A small encoder-decoder audio transcriber, trained from scratch: waveform 16khz input.
Rows from block 5 of the audio encoder of a small encoder-decoder audio transcriber, named by matrix and row number. Rows with one number belong to one channel. Each number is 128 + 24 x the weight over its row's rms, rounded and kept within 0 to 255. All counts start at 0. Numbers have three digits each.
After each channel's rows are labels from the 100 clips, of 14976, where the channel reaches its highest value: "strongest on" is what is common among them. Only what is clearly more common there than usual is listed. The data: short read English sentences (LibriTTS-R).
# convs0: first width-7 conv (encoder.blocks.5.convs.0.weight, 96x96x7, each kernel summed), inputs 0-95
# convs1: second width-7 conv (encoder.blocks.5.convs.1.weight, 96x96x7, transposed, each kernel summed), outputs 0-95

convs0.31:149147129145119128183119145104163174107160095150116142124159123149151157123136120083147085146116137133078121165112101148127154101115150130079131128127122139149057160097145152099158136124083115131118067134138121115108147091100121131096107147119115139130138162145130086142132113133136120119
convs1.31:138128140121114107135122149132142106141146131123148112110139166104135130162136149122099137126130119123148176116060139106062106107158086094099120123128139138125102142077158134117164124152154138118140135136154101121105099074096128124088112130132124092139174143110107113137137068132108084091
strongest on: the word "to"

convs0.89:154124132121147113109145131100133163153162064116114123103118145136108139123091128143139093147114138116164103179114193128121148126164119165143147125080151145175125120120097147120088134153167124096114134141114127101157137135107156092121113143129124128118128083131147087119095094132134112072
convs1.89:106134093134158117115120142145147126114159112116138098157168131089102138071142119106081107112121107078117125156106100087122130132103119135144104129148156154123140094121118110100150135127099124110135127128109130147132110070095112174122140067159147111156124143119107125164130095106136118061
strongest on: the word "was"; the word "is"

convs0.61:155142103119102091141143116144139157137105093132155134123120113108114107132194136109133127097149160126123108121117138118128101108170145108102097141141121040142130083120146121110117135142156157138152061147107133110065129137131135133132129136132195146131145132148153121131106103147148099137
convs1.61:155102089119152083105145126148134087120158144155128154113151138130142172117147129139154136151138150133151139079113137096169120076155101109128100098126118088161144141147156123126112132153088092096130098113109122102175086112130108117138170147143165119139145105157089162119125129127088136138
strongest on: voice: female

convs0.63:200167137125141156145130056121159131100145127082134138167131146160102132129129105115112146156091112097115113160121174124163140140117130129096139155163125129124136093124137114102144159144143092109159146130088132137155135137123126096126087142104134147123091119144127124073121150176136126127
convs1.63:109107119152121136121119090135103130127123143079089110126083149111140104134133150140121098131123148107147129095122093143102137119143097152119157115111132159104071154145128106157135115099127108086126135113121059097108163143134074135146158132156166173090151142134133104132129135077140167114
strongest on: voice: female

convs0.6:131175147120160146156137087138158140128086132132103122159085101097147144063101132122133111131144129145166148146126139116140097088174147108162114154141142128109114127147145108131152119144049130111141143102144154100135085105151140151137133117154139117099133115143092132166133127171095139122
convs1.6:130160130141115151129154085112128115134111080113129097107130114180119124138125125124108128109113106121093121100108164134109101124103151070133115161058134103100132130104139165122110104154125149126128113099122178133136135148133080100126123143088093192081120093094113136119129148105129139126
strongest on: voice: female

convs0.54:134156146047131142127138120165112132151098112119132115147117113156160101119101119112139138073129159173141172123126168127158145144085127133166108134117149112142117148128116140181147089158152202088141124099108131072114107115114121107135140133118133114122138135129115149137130111139155107137
convs1.54:097137104094135131122176118148125118120113137124135160131134118125114091111116131119087132136089113128112136085122132124147112117065120166154082143129153143139118104118058152120064082100129113088133101088151121140106121154101108155112183144117134109134107127122115093140119108148160130150
strongest on: the word "is"; the word "was"

convs0.28:124131155132126172127095117129063122146151139137095103147123101093134124141199132077112097098134124176104144130105102115138123109123119128124111149096147075137144131113130124098123097095146137153147107127124130124139157147140120143164193150151119108136114092160132135148188141134115132154
convs1.28:127129105102128112107115129157090080120074132122136086145116123106163102103132129122184130128129176161088106122150103143129113130164111092121125080134103125136155115157164122110112190108172168136111140144129101148143094140150141120068116128129114141126108149097112147137151144159130141127
strongest on: the word "you"

convs0.87:101117133144107088158132114124092143114154165146082080107096121100136141069108148171084137111162123130139097141119114139097152139145181171147159099117125178140123117156120128185125163137159154132130161148153161128141135122132109110136127139145166106116130104102134139146142135141138151144
convs1.87:117121129121120142096140134140178156115131123133166135136129114191101152112118135092116122125109109144129127147134141131120097102093083183163087107118107112118164145169087075096112106119106118153122102117155147109122117134141141099131154113175084131100126130143083147106112111102112126079
strongest on: the word "was"; the word "it"; the word "a"

convs0.47:174141159132110147138157124107167098148122114104143112138117090118106139149089126092125084161136170097107140113108092166127111148112144129093116142100118077137152115151129127101109148120140153145123146107133083103097140125118137163119159167137091125103160158153094085132150154160102131161
convs1.47:122145134110160155113125124117065088098151128108101122105129140120146135175102117126108094155095099105133116100159154119087134114115145069107169125157155111147100119077140147152119139140108116146099135116122077135082074120108114146101122132122116120149132185143135106124143139139097114121
strongest on: the word "be"; the word "to"

convs0.9:175115109131118122118098130161112122152083111144135103141119122131155123107140121092182102119163128141111104118129101080143107110161126150095122102128125089160140106118110085122145129098119131088153100140091090145142129177173104082114121149120142172129127090141131087147152094118145127101
convs1.9:122149103105109113120156130122121128122143085141130128119093112117168107126111141098150160148126160138138128113129121075114085141131179149119147108106088127167116114120150097093106121095138119076119124096098130159149122179122095098080154101100133142119143107148076143140132144145166167155
strongest on: the word "you"

convs0.0:091106145097128112106119083112147158115089126122102100142112090117141149157111148142168094104179152150144109135141135123128110093136120089118167158129133145122173130110126165145124129116108125099130142129144158161148140145172121138133138143147094121137106161133104178141080172078121114168
convs1.0:135136156144138122152114143127111158126146111100134144105078049116154168077142103081098143101104134163087160105119083130089164166147143124121135125167148106096123107118091113136131101140119105155143101098130146092101121137114134140162112133114135131146094124145152139107140148115126122098
strongest on: voice: female

convs0.52:098175100121090085141123113155127131124110129142116132156142109141158154114127102119166142136143087107102129111145132099107149134107103112108130108126051112159148093139087102116078101129131107072134090127122095174099129135156098134103109128122155145118071124122133134134129089123144121116
convs1.52:095111125095123151098118092112101132152162092063151136113105106179130126129097108120166130127133183112094076106142105144116122098142141134142150131102100131128117139117119111117113145108093116136095165134128133129119125102120100117114130150122112115156118099051128119088102103147131178131
strongest on: the word "it"; the word "is"