From a checkpoint of a small encoder-decoder audio transcriber.
Model: 6.85M parameters, waveform 16khz input, encoder norm batchnorm, encoder widths [96, 96, 96], decoder width 256, decoder norm layernorm, decoder activation gelu.
Training: 4000 steps, batches of 64.
Data: trained on short read English sentences (LibriTTS-R), 26041 training examples.
Rows from block 3 of the audio encoder of a small encoder-decoder audio transcriber, named by matrix and row number. Rows with one number belong to one channel. Each number is 128 + 24 x the weight over its row's rms, rounded and kept within 0 to 255. All counts start at 0. Numbers have three digits each.
After each channel's rows are labels from the 100 clips, of 14976, where the channel reaches its highest value: "strongest on" is what is common among them. Only what is clearly more common there than usual is listed. The data: short read English sentences (LibriTTS-R). In brackets: how many of the 100, against the usual share in percent.
# convs0: first width-7 conv (encoder.blocks.3.convs.0.weight, 96x96x7, each kernel summed), inputs 0-95
# convs1: second width-7 conv (encoder.blocks.3.convs.1.weight, 96x96x7, transposed, each kernel summed), outputs 0-95

convs0.92:164117089093145132106117125102099134125161107139093145142118119177125093127081160159109117117105109144148150085147106119113124100150143112122101164153108189130155132149129103098110134142094089129125111080128097078147125126146128125117153093155117141111101112179112097127124099130127146093
convs1.92:132118138136095099131089108111118102105135111164145137138143119122113110117123094051124133136128128139115138167157130130143106110130109149139106110137170119118086130141060142101106160138152127091066088138121131131143132098203136108112086145116147129111110132119154139123137121162111142088
strongest on: the word "i" (55 vs 18.5)

convs0.42:119167114131109145149113122103097121129179152126104117110124117163166121087143121151147117091118099144100123149137110143143153129134096116177074087100122097134147131121137105137114100093153153129112125099132134133134074123163081131112101112162116097098151129079127125091141108147126076102
convs1.42:122127131116174105144136127156160099140154133115121193152156145142103150136108130122126141140158136144116110083158144170140146157137164142116096117105082153110160104157105109138126126142131152127112099131167183151153102130141121158107108138096110185152141111163120088146104118113134156170
strongest on: voice: female (85 vs 54)

convs0.34:095107098144119118125179127136124130116072114136135147088103160113147145082150130160120140149117095104149116122147148125141136108165162132158112096104114107119148080135159129135124152146156190167127111144117123138129166137181094112129119136146172122138118112124097163161148116108130080099
convs1.34:146146115167105148152076093106150122097116107160172095161109118155096129155104128139135118119141108116069119134127085138125104107097159149111109110150086137170132110119124115126111138127107106120106116136102182113127137121122130125169093065129097175106103132091120153133155146137143135128
strongest on: voice: female (84 vs 54)

convs0.41:116128117141108097123143104138090102112164135156112102148125132151116117157132186110089126101126114114117140167140081121176139108125145116108151104061123150158152156101119149070148136107125160108110107180117112121129160169135133107093120156130143117117109114136127076151106129099152134139
convs1.41:145103146098104119125147174128104130117121132163134133119179155146137117132169073072093164101125100125131140125137139126135121087110108126121141135110185138162138142107152159147174125133116169153124124150117146150118116072155098131124142154142152134141136120132161097149153139166178097139
strongest on: the word "the" (74 vs 24.7)

convs0.59:139106128119114135120121126129141127068152101096133158142131127109144122154118147129127106126129121151162121118142147144108100161139135077109111127133091052178118108105094137099144087122115118120169085127098129101138146125125143120109209154142136172125158106161097101131131106101119113122
convs1.59:129142142128135139130159205132101119117132129140160125105088105125142128115143096104111146095098088152096115108103162132112073084172157123101138146101108114128159129105115120115115164177124149096125103111146080122139077138140144116138111099125095135127174107116103130141128099104103122136
strongest on: the word "i" (39 vs 18.5)

convs0.40:145123121108131140109084091140086114124126132113164102138130132113114106129148087168125121118127105126099124117132082117139088110110119088158142137104116136097125099164126117098089128097103075132116116144121113135164139144114099110159079155161092147125150102165143076142126072142153107159
convs1.40:109128161140096140073137079129168120117141159134141175129175121151145130124097125119132168141133111116158139173144125100168131125108154101135151128083127121124103189122173146120159141092110145130160097111088116141138133140101120101151110121151131116107167095104104104090103103139133135119
strongest on: voice: female (89 vs 54)

convs0.35:131147096131131104098091181140097175109121145128106186100151102116146118100130111114140137166110113089117152094118154095140133127154163150138126084110106133103122131146159088117096132085120138114115108123117128104136131141156120146110136081109116112118108119101112139141057087158130096146
convs1.35:143144143159155146164136134101122130161106121163156091134161116117108048162129132139119124125151155169128134134136097192119117115109093126166115098127132142154146102143124163144116185134136110119116130085136107150094135108145154090106130135151138130118079145112168148132129142142163103124
strongest on: voice: female (89 vs 54)

convs0.25:158140118122108082136136161164163140118112161079095142115127139101150118146137121132140142110173075125123119145152159096172108151138188072128099107135110088105107112122111079137133105125094149100141105113159150121133118150129091135114135107126131128101080137118117147097121125157108096130
convs1.25:163130148137092161145097122096107090134097115083144128114110148158148121151127087137145131132099128117154136070112102197112092124160103142161142112102134147140116146119156114100098127159130124147112107107145153106100127113156110110095155136122105130113162102128107161100124069097142157132
strongest on: voice: female (89 vs 54)

convs0.24:156153133150085137110133066148093135105114125118139126142147114165111136124158128102126110133124162127122115118135114109158157120105119108105113100097105110142101133140119097086122138136110150123110125136120107124094159127161065099075110110141114109074125109104079081151152114152165085114
convs1.24:106126118130119138128156052124126159141121144093136123100058140141145138181110118148130127131106138131106116101135125135098164125144138117078122145146145142148159126132169110146147144152131148087127143072162133108126132124141127110146130161139164177166140156105102142126172127155176121139
strongest on: the word "you" (34 vs 14.7)

convs0.60:085091124129095114115149129107117152128088104104121145128125139077131166112146129118147156164088132100165108128129102131096119093089137112156140139069132157050113102133120129102115135158107121132122124154129128102107098132127098139123144124175167140106135114184115120103115153093138132139
convs1.60:155112107129135103090130090107137123066123111144130152147155123121126140127104097120159146102143115086153158154099106108142132138105146101082142080127128124154118116129145105116104131152103163128135138146108135157148107123126126120124138084118115149145087117168119103105092157199086119071
strongest on: voice: female (89 vs 54)

convs0.89:124130123113133111092110128167167155160126080143156086150124104127132133190176132150167123123139164092106143095115129112091139129077152168146142124126118113118132133127152132133128099161119156147144100093155104127139159122123132111143121148128102109142098160143074179156100105149114123149
convs1.89:139149140115166088155150119131074103115084165101138103130107115140122098110082130147112109121159141116101118126149156096129084114153103131135144112176127074167113165143128146166095136125152139128080108122130139122121085187115111131085146100109099129124148138103125117145109137134148102128
strongest on: the word "i" (41 vs 18.5)

convs0.62:168132128148084074133116163108093143100124113114103126168112146104181146142109120147102128077086126091106168121140148107141074148108134140128124167072093099118129108157145151144127140135132111138125102153122098141102131089075135131131102133135124160124179126115133106137149140134131128137
convs1.62:092137135129129110134137153135130109114131106156153102084107130159110090128128131156157149120134145116118139163140153116139123112125109050129139099181110126157145121109136106137113168139102116112110164103099105164102095088157122127094103129126116128172097153122137054088141137150154114118
strongest on: the word "my" (27 vs 4)