From a checkpoint of a small encoder-decoder audio transcriber: 9.8 epochs.
Rows from block 7 of the text decoder, named by matrix and row number. Rows with one number belong to one attention dimension. Each number is 128 + 32 x the weight over its row's rms, rounded and kept within 0 to 255. All counts start at 0. Numbers have three digits each. After the name is the row's rms in percent of the matrix's.
# v: attention value (decoder.blocks.7.attn.v.weight, 240x256), inputs 0-63
# proj: attention output (decoder.blocks.7.attn.proj.weight, 256x240, transposed), outputs 0-63
v.96 099:148133134161185158126120100128105146063118134136115142151164075113150122167098164104181152086100196120169191133174109115117138136137172159164154158144121106135115233103122149155153158097101108
proj.96 098:128113124133099142152112115133124105149175091116090146188117091145132079113107109117150101130121123137151149157110102126151095138143105085098109132075124151109143120145111105128106103206161127
v.97 094:085120130126139141166119131095100126182198143163063132142144115125157113183124143137121121087118089133164054125129112155183167127173132085200112095191130124082072149133132103160106154104110143
proj.97 096:088152157082090108136175113154155152126044130134204099142143134137141092120113147120115105136113170168117116139167150180076117098118126136082140134120128159083157069168116170122046096086099144
v.98 096:101071125037147165186123083115131163100195126090133147202137067161083147070154108123169085147108159096085135106117084111159182024190111115145124143126136120154133108157144085113118100105097111
proj.98 097:129097141118139101125172131131101135119164104090126110107108173097132115150110095113160180131137096141131147073160174153111111174110133166137093178117164125162114098071131158143124148127142129
v.99 097:141105172135123105151138125096160161119196185105142194107199118135130076100158126169090109115135150120136161119106107090133125141068126143157127052095065137075126193160135129171149052082107134
proj.99 096:133137112082149140126067111161109092129113111124101109098147086101075169118193131084126155099177146134136079124147147097103125135129145156057157140092145131166095159092113132083114156154148114
v.100 098:121152115136089168101084136110119165112132129133099137159105204052146094129148151122085121168152192136093183120111146109109126137148166152073132160157125098092143110137139095158103214183098166
proj.100 105:168098133100102142125069173134113097142107112170118138177132126091138135131081131126148152100099152122169150124145166133117171121099125155189112158182141169119082135122055095092108118071140085
v.101 098:121093110115141098123113193177129073171123095089127114161129087129071134055143131129140143152085105089130132168186126139160159135081119209122074132082099164149120144097159131144132159163134135
proj.101 095:172124106140133121137143153054174104098120089156120121145152150119123203119118152104124123120138118178136107157145153089051093157150174092149160125141172134071127079185149137139156156174133181
v.102 091:181115149154137102108155120090162169119065065114136126144155147116119109121153132094180166124195132148114080149111120094108090091139102137042162135098176160108131159100126148121160176203185089
proj.102 091:088078100119066156141103155171128163114177161131133130141153134113109097136120154193082113158129080155122155110124155161210153144158141113172118130158101162150134090155192125140099111150126108
v.103 095:083165149153107114119110142140120125189156151078108142104120140135103084146123126147148145138116121074133139159173118110138109139135158168122111141148052117139183186119157134101167120104132125
proj.103 095:122080152114177113144095105123126162116139146053152125054115096108152147186169145153072092152111115127132094124121138082124135161130096163124151097136208130099088125108085099136071095126083129
v.104 094:128136024170108139115118136087162141204077093127145166091161123124115057120152148121099155103162171104099141112121097147138067093082135156118108130161148133112131084100077158057134110125133112
proj.104 100:131154172123180126234160135139092104165099120139145066094122089093130135118086135118188063121123155134082139137103142129131149143118166097138155059188124080119139161178089106185113125178073154
v.105 099:112161173143069116051065108103122108129115170122169113133139166117165071152196123169162072114100096134124115179151146105194114091119100057068131139145072112177143186098136143156096152114095128
proj.105 103:157118082121137136113117127121180111150132129125082093105153077153183164129110142130121129125138156057062137104077132133150164121145104146155130082172129119065137117105107113107076131136165098
v.106 096:158108135133101139185158130175218093145140102129150169127139155171067197068093141131097161154143129147091157108136135100070120119102114133150093143092136012147139122103085159134160129140085115
proj.106 096:132090110125158143108127178112179137122115122149158144137092121101180126160091195113156167110145059095156108119170105134179182159147134123112070186168083143150061118155142125104149131120107146
v.107 087:106116111091051123152131144107176120160141108151114163120092168146136161168145080086125177105141080165080136112093076167153081141195146109145088063144103134137094123120172113085135114131119165
proj.107 093:047158189094117122100168134126127146163113074134093102125172124111153145087091186175113103137125169125145127107153103114064064054130124115117091129154127150094181135134097085136143134174134088
v.108 097:139083163079111146124151138156182145122136176096113116179147108123132088126169151142142147076098124159108137074076130100117163184116142108154147076121144172121138100194113134156070098096156149
proj.108 092:143163114130166123076213058189066141113066119145099105114091089103127108141145148199139144125156153111083126131102078190179112178127116148126131125155101109143139155100158088216142182186172125
v.109 095:098140112115108117125146103153097153102095104102109064116112179136118078123137133172171156163143126058120116181129119110138147135154094142120136093104136116143070105112080123108086148141142163
proj.109 095:164117174067133131147127111128184132148070123138146131098168063100099123123160157109056104111078150202171118127054140198105136151131146203143143121158111091101110104142089138095088113131131112
v.110 091:183155102124186067111094123143125111122058136104111158132166101119123115101160124169115156061122103119131176153132156114160133070105121097169128127174198170098092116096117117122097191122151171
proj.110 098:121095112147069141131104132113156157137168023142113138119130141143132136163064068080099181129135082086124135102126084139151155176131100181101143170166055099141132124100097097124071093132091110
v.111 099:111144138099173102156126117103135132161156203085215116141109173111134142104159125158150143071114122144138123137127211115099140178184064096132205118150149106160141176112152095148139110113112143
proj.111 098:140123124073084142101146132153150134118129197126063153111079142154109084153119193093111116109131101142099157101151137119144127165092208133160165125167069148087063132095073084122089157111137124
v.112 102:105196121094178107128108177187098154120178160115089106131141097114127139090146133100147102101082097138129087131110115123079106140144127151133114122167107130159113159121135117130092129176088155
proj.112 098:109119127101113115147099080054124064148179152121176127130068126142125126091136200142094167128156179048143142066154132152149141131147136124203062183142150138103111128119157134140108165101113126
v.113 097:108135190188159184179142139169149111099129171084092108100141159078148176116104114099147112168031116141127153125099081116170157173194095129175084132133112161127138123104122119116156176131065122
proj.113 102:101166114157150076067094184098125149105155069169157139045167132152173143115068192123163127089175172127108149101088146098139136194081168110109134078059129121149137113148162097143123118169129167
v.114 099:121142164102116170183107135083114079195078105104105117122133151099124117089117112101131159091160131075147125129137171060180087100104150123132130077168152121157097156084109093191128128066118142
proj.114 094:051138138113066124084140153204093118142082123143218156124097167143045186102120086089131099167105197084095121144153118102106186166145110157108146179106112116094157108185115107121119119122182123
v.115 100:175198121094142122172115107141093111174164125105170155142148077159124122111166115146094110237094156095142108134128097131122147126068111151131101124106126178051139109122133072103134194127181098
proj.115 101:132077116141102143083119143142130091104153118154116100076117103130166169128113104070088156112119154155111103116140108142150096111174158156102165108189126095179167200115140139163140111189097163
v.116 086:177159126168106126144102163159095079105137141124098155120118148097134130159133208073148185057104090182116137180095109102106153172126078149085186107170116144153179091128114145154198169180086156
proj.116 089:094103108159165101076051160141141145103138088179112106142192105152137125119132121156129140127097148078083041102159112148207085148151169097127147133182117123124037121132135140086118095071108128
v.117 096:188064082117132052128110103150106155067124138123217135123183152177146081116109164084148104112071062191089160147167179088108097087168120132129089066097191151124084125093138184068122168088091165
proj.117 101:189109110120156134202175158141205112135144107202094154060128073057121082094131141129152149119092087096150108179111162094117125188162144115138159095125117131149165193165173087098127165114124152
v.118 103:117211079193155115120123134116139154093180146116134086114161096095168177136140138143150167087145085122093204116166107075133127094171124162140200146142176137151115138105138185088136125132121184
proj.118 094:146070090124113131129093128103141079155112120159158132144149202128107124137069106088160171124121151126104098110096167149145169132148132161124062078209104123150144145185196116086162114145119099
v.119 095:123132116106089125141091121113147193189128097090125059172155159119137108084077091129162104188110153132146127146123122177141097103174100131116098148127154146140061108130129148091153083144140104
proj.119 094:155068109116114128085148114089117082147079134143115158152100091165084114182142130100160102143122087248129073151113193173114089119148083133115136092086172204145182092079153126068137181143070141
v.120 097:130132058132113110089161112162214117106079086104123156065114160132146161128154156138139108119196156209163137141108143128124111094162075077135175119154130158134133146103110168103115112135135107
proj.120 090:118118135174074099170090137153188046152125172132105137113122090118125124140083142158116131133138102085101083142116181173085140122113149088155121131151147078103119103103085133154144124150177132
v.121 090:108137135127120112167191171063197069123144125132143153123121059138149107158100154172066105186149102114076129132102167202062111193117145178155173092150116105133147109115130102135160120111109124
proj.121 089:082136125128102105124084129120122113184152108050119135094178124123154066186093126153119135166095150122079082112161190118129104086117150104132118096102082124104141147088199179122143140125107161
v.122 101:061163119131118105121136107137095114127096165062147090102128121148133102126130098119090125164171142119124116105070107176111072139152126165127160152107167097108102089130149080136161083083145085
proj.122 093:167144128136101101142054117134042140152168180154088143108127140129143112130085141123116108123106178129085109100157181124067133095086173120076089133129093158138150162145096183065172148109050134
v.123 098:136079139158097155104209144093153097052089136123124176151159114132190129121191105125120111105151133140130180128082133122144145125105129118164051112124108195110166117089128140165107099098119081
proj.123 096:138148112122139182160075094158130154164096135130125129142154134149124186117057091105120145126102178109115132166131160107097140078109113105057167148173124111180088174093150116108131092085157107
v.124 088:118173122117043143150146179121158068163138066086098138105158138188128124096139170169124075117122133116042115075163150112125105085145153102120119130150111132185121119098106096128182160168090151
proj.124 090:140089103145142107141135113135113136137108174124149096115161044112178119110129140083127195160104091088201168122153136179118156151160104126151145084140115082113151104108137144133194124132142074
v.125 094:172107108175156126109104140112118141141107096147117126159146107177080096130096107123119103138095184173134082160187165136095146114132119079178113165121064097109119129119094198043156101148126097
proj.125 100:164147112108137106141122115141186128115159096086167128095169166093117109123154074106141132150144016099144159113087112135152108153149091082182123117116110142111159114120156150127127131136108091
v.126 092:136171093077221139125070087130125133100087092109114140086136179140123114096167166117100086164123186058128139158139095131126126146070128129119154135144140146205108142114149167120101180102148171
proj.126 090:201110168082100061143153074168125097117109130170128110041089124076181141112133131122109132140123094139188127128073153109155088142167128126126121138137093149055128129121156115117122103167140101
v.127 094:134069066123155132187073101075115134198154173101156127112074141156139096080127182121097094066125124210122136083077129174135126168075090144122108140169107141064154116107172153150140102134117152
proj.127 094:160133154123116092067159150145127133095098137113107129083146127153139123143093140110172106132131136074145116133149137092156031102171110104129089132095144141177138135123194069139067133134106102
v.128 095:134154133127162200086090154161139177153155160137128148100096078148119105143133130081142072097120138181094142104178079147076142098109142104121090131118114130089145121148112211131129134161113162
proj.128 097:149114085123159099101186080124158112093181122117101078078129158060099107168063103124153089100187132111200111080083106108149089133142093133143149138113165139121086124131120144106063170132095094
v.129 100:139139133138134139096148074129152087139141104129114122091117183139111168108103053179145118103134129167094143114122150196072160190167125112131129155171118172128158129065120091156145118094098119
proj.129 098:135127128118138169164123082161151088109105113105125070170125078124206169093124146130120127147140149103171116134104083087112112136159124095098117108078083076114161177126168127111109099137179127
v.130 092:172137141135187062084160134151086193074155113144075141120130130129125157164099106164123159135110109165113147116152155135060075164173134131153120081074160174137104117105172127153133114145158134
proj.130 094:080152140171089144145141130141122138122097119122185167156151169108126134098187135106160139088129167167089040154050088078144142153110171093143063184108119136120164150130182087143115146108120088
v.131 087:099174116171117179103117126082137107128073156175118148093117135148081046138172100135098114079144131081112135139139132131184162180167138123108120143100137055086133167098131183105111094162153102
proj.131 087:099140141118143186142118131104095106138142136053167106124146121171115150175136126103091154133097108148134131116169103117172154088113192142203106107164153135110179097121131122136107120126112105
v.132 109:101079125145168137100128142189163141089119147164158129111116106106136085113106110079153163144153117135095166128143107169123105116107145093149096174126153163127151100151111126077080217098134177
proj.132 104:156205113144123099106166149162174123172115120142156093124132155109095132147149143151101084111154078126220129147162185107141164135136117107119141103147077088117186133133149184134144125118121135
v.133 099:149143149098051145119161147100109165133067145175152116075091155151099112141109155145124116167122149140094168165125153123111109154118120131068188161174075098140193125148111132107131076115085128
proj.133 099:101086150103157108096086135177137125125146123148103124137145085171127129144157202181117145131117167170138175107116134150138123137137109196165123122127131144102150144102088181136087123119088089
v.134 089:181178133092141128110064137173154157137120109131109131127150163120082128117139132140127121152049111145146106182170118111134171146181104099113096204100104123157068124106121150151137140103124112
proj.134 091:148158149139123149152180090078168106126093131097125113169127121140187101146130119123151117110160126136118132116166099175167075122160165121121102144108124177149168113090193143188132100130181088
v.135 096:085139152119094166110115140105064208115118077115137140097126107128147093096115166174102142131119140166093114130150148128154148154138056110102218163164106094131070152152173098180099111106155142
proj.135 092:120093109177139080139117115139183066142126156103124168142134188116091124140134110130127109122138098091122072147143180113114130118101171054135104119147181177072136098057123109081077121111160075
v.136 099:138150132146159156104151111066088105080085169098130179085205140099153083146158121144139131206153095141117106124108130126117125102219115084084163183151123147109100127103169121128152119110151159
proj.136 092:106139113085122095108181184159136116103135142143136084101134094136169105184122091071159122114055174153190146141136177075138164193089107103194106129123099160160145147059125166110169165055150100
v.137 099:096128102139091159150103091131129142149128150114105095125157177113115223196097051149133109129116112128139107081127077099102099136154140116135174070132156145135151098150091068140164116171148149
proj.137 093:097158141149113115100133119097142138166155109144128195154062081148140121140098156148163160088130139127100135110142144107151136100080095141146088172172145152134128153095118152185147182125109157
v.138 100:215139200153125147129115107161137164133089102154131147124102127133140134074121216125125102174163143091184132179099160137120156167102136050099125122117156148083214129100098222138109128121055119
proj.138 094:180134156081121182136085118159124132148088136168164118127160111142113153186123138093106148110192174127108157165150117155158114101170107136126147137089045103185054122137144140076099142131225117
v.139 100:062050137101139145120168191121112112111077187137110094104163137117178098118152131136147148151132081163114105128059126184173078149142131188127093134156145147104101105102137055072110093166194186
proj.139 101:175157085141112079122134144087150187144152132128069111084099133109060126115125132129092090082160201156161113113125157127074138151117165098188122098138041168151162050157105161153132170076177104
v.140 095:177110142110175150110065126126093125059082174165120094105128110151090098129131089114092163129133142176092151164164148093084107133137119174113104073061059147155165121126154093108112106063144124
proj.140 092:150144076122148150135103131169170137161137110121159134113142137135154153133144113086121159092168124109181135111106150170113091154072177109167187158173211092106127129124169115116158150185159111
v.141 101:122093094083116134178141121116147114151124087199106146121097107145154119081137121146119094137147079145131102124146135053096136137115121142126122144165146101144065123133217153164113064096093139
proj.141 097:075131102085085089095074141166133102094169151088110109168149129075112118092120122147056126111172111158141142127112140164132099125169133082162102114087111109085197128091053130094118136175170117
v.142 096:130148092100127162123066121094094151111096128158117121089105128147095093157113159076094148083111179177117137098114119108141157136102103146082140160171120119109154113106150160169110139135158111
proj.142 094:131137112091144126057154158152129168100177131101082124130170112100099155125122139183130179114150123140080131169095137125111110183110098133139125127098089133097139122089112102098070136139121109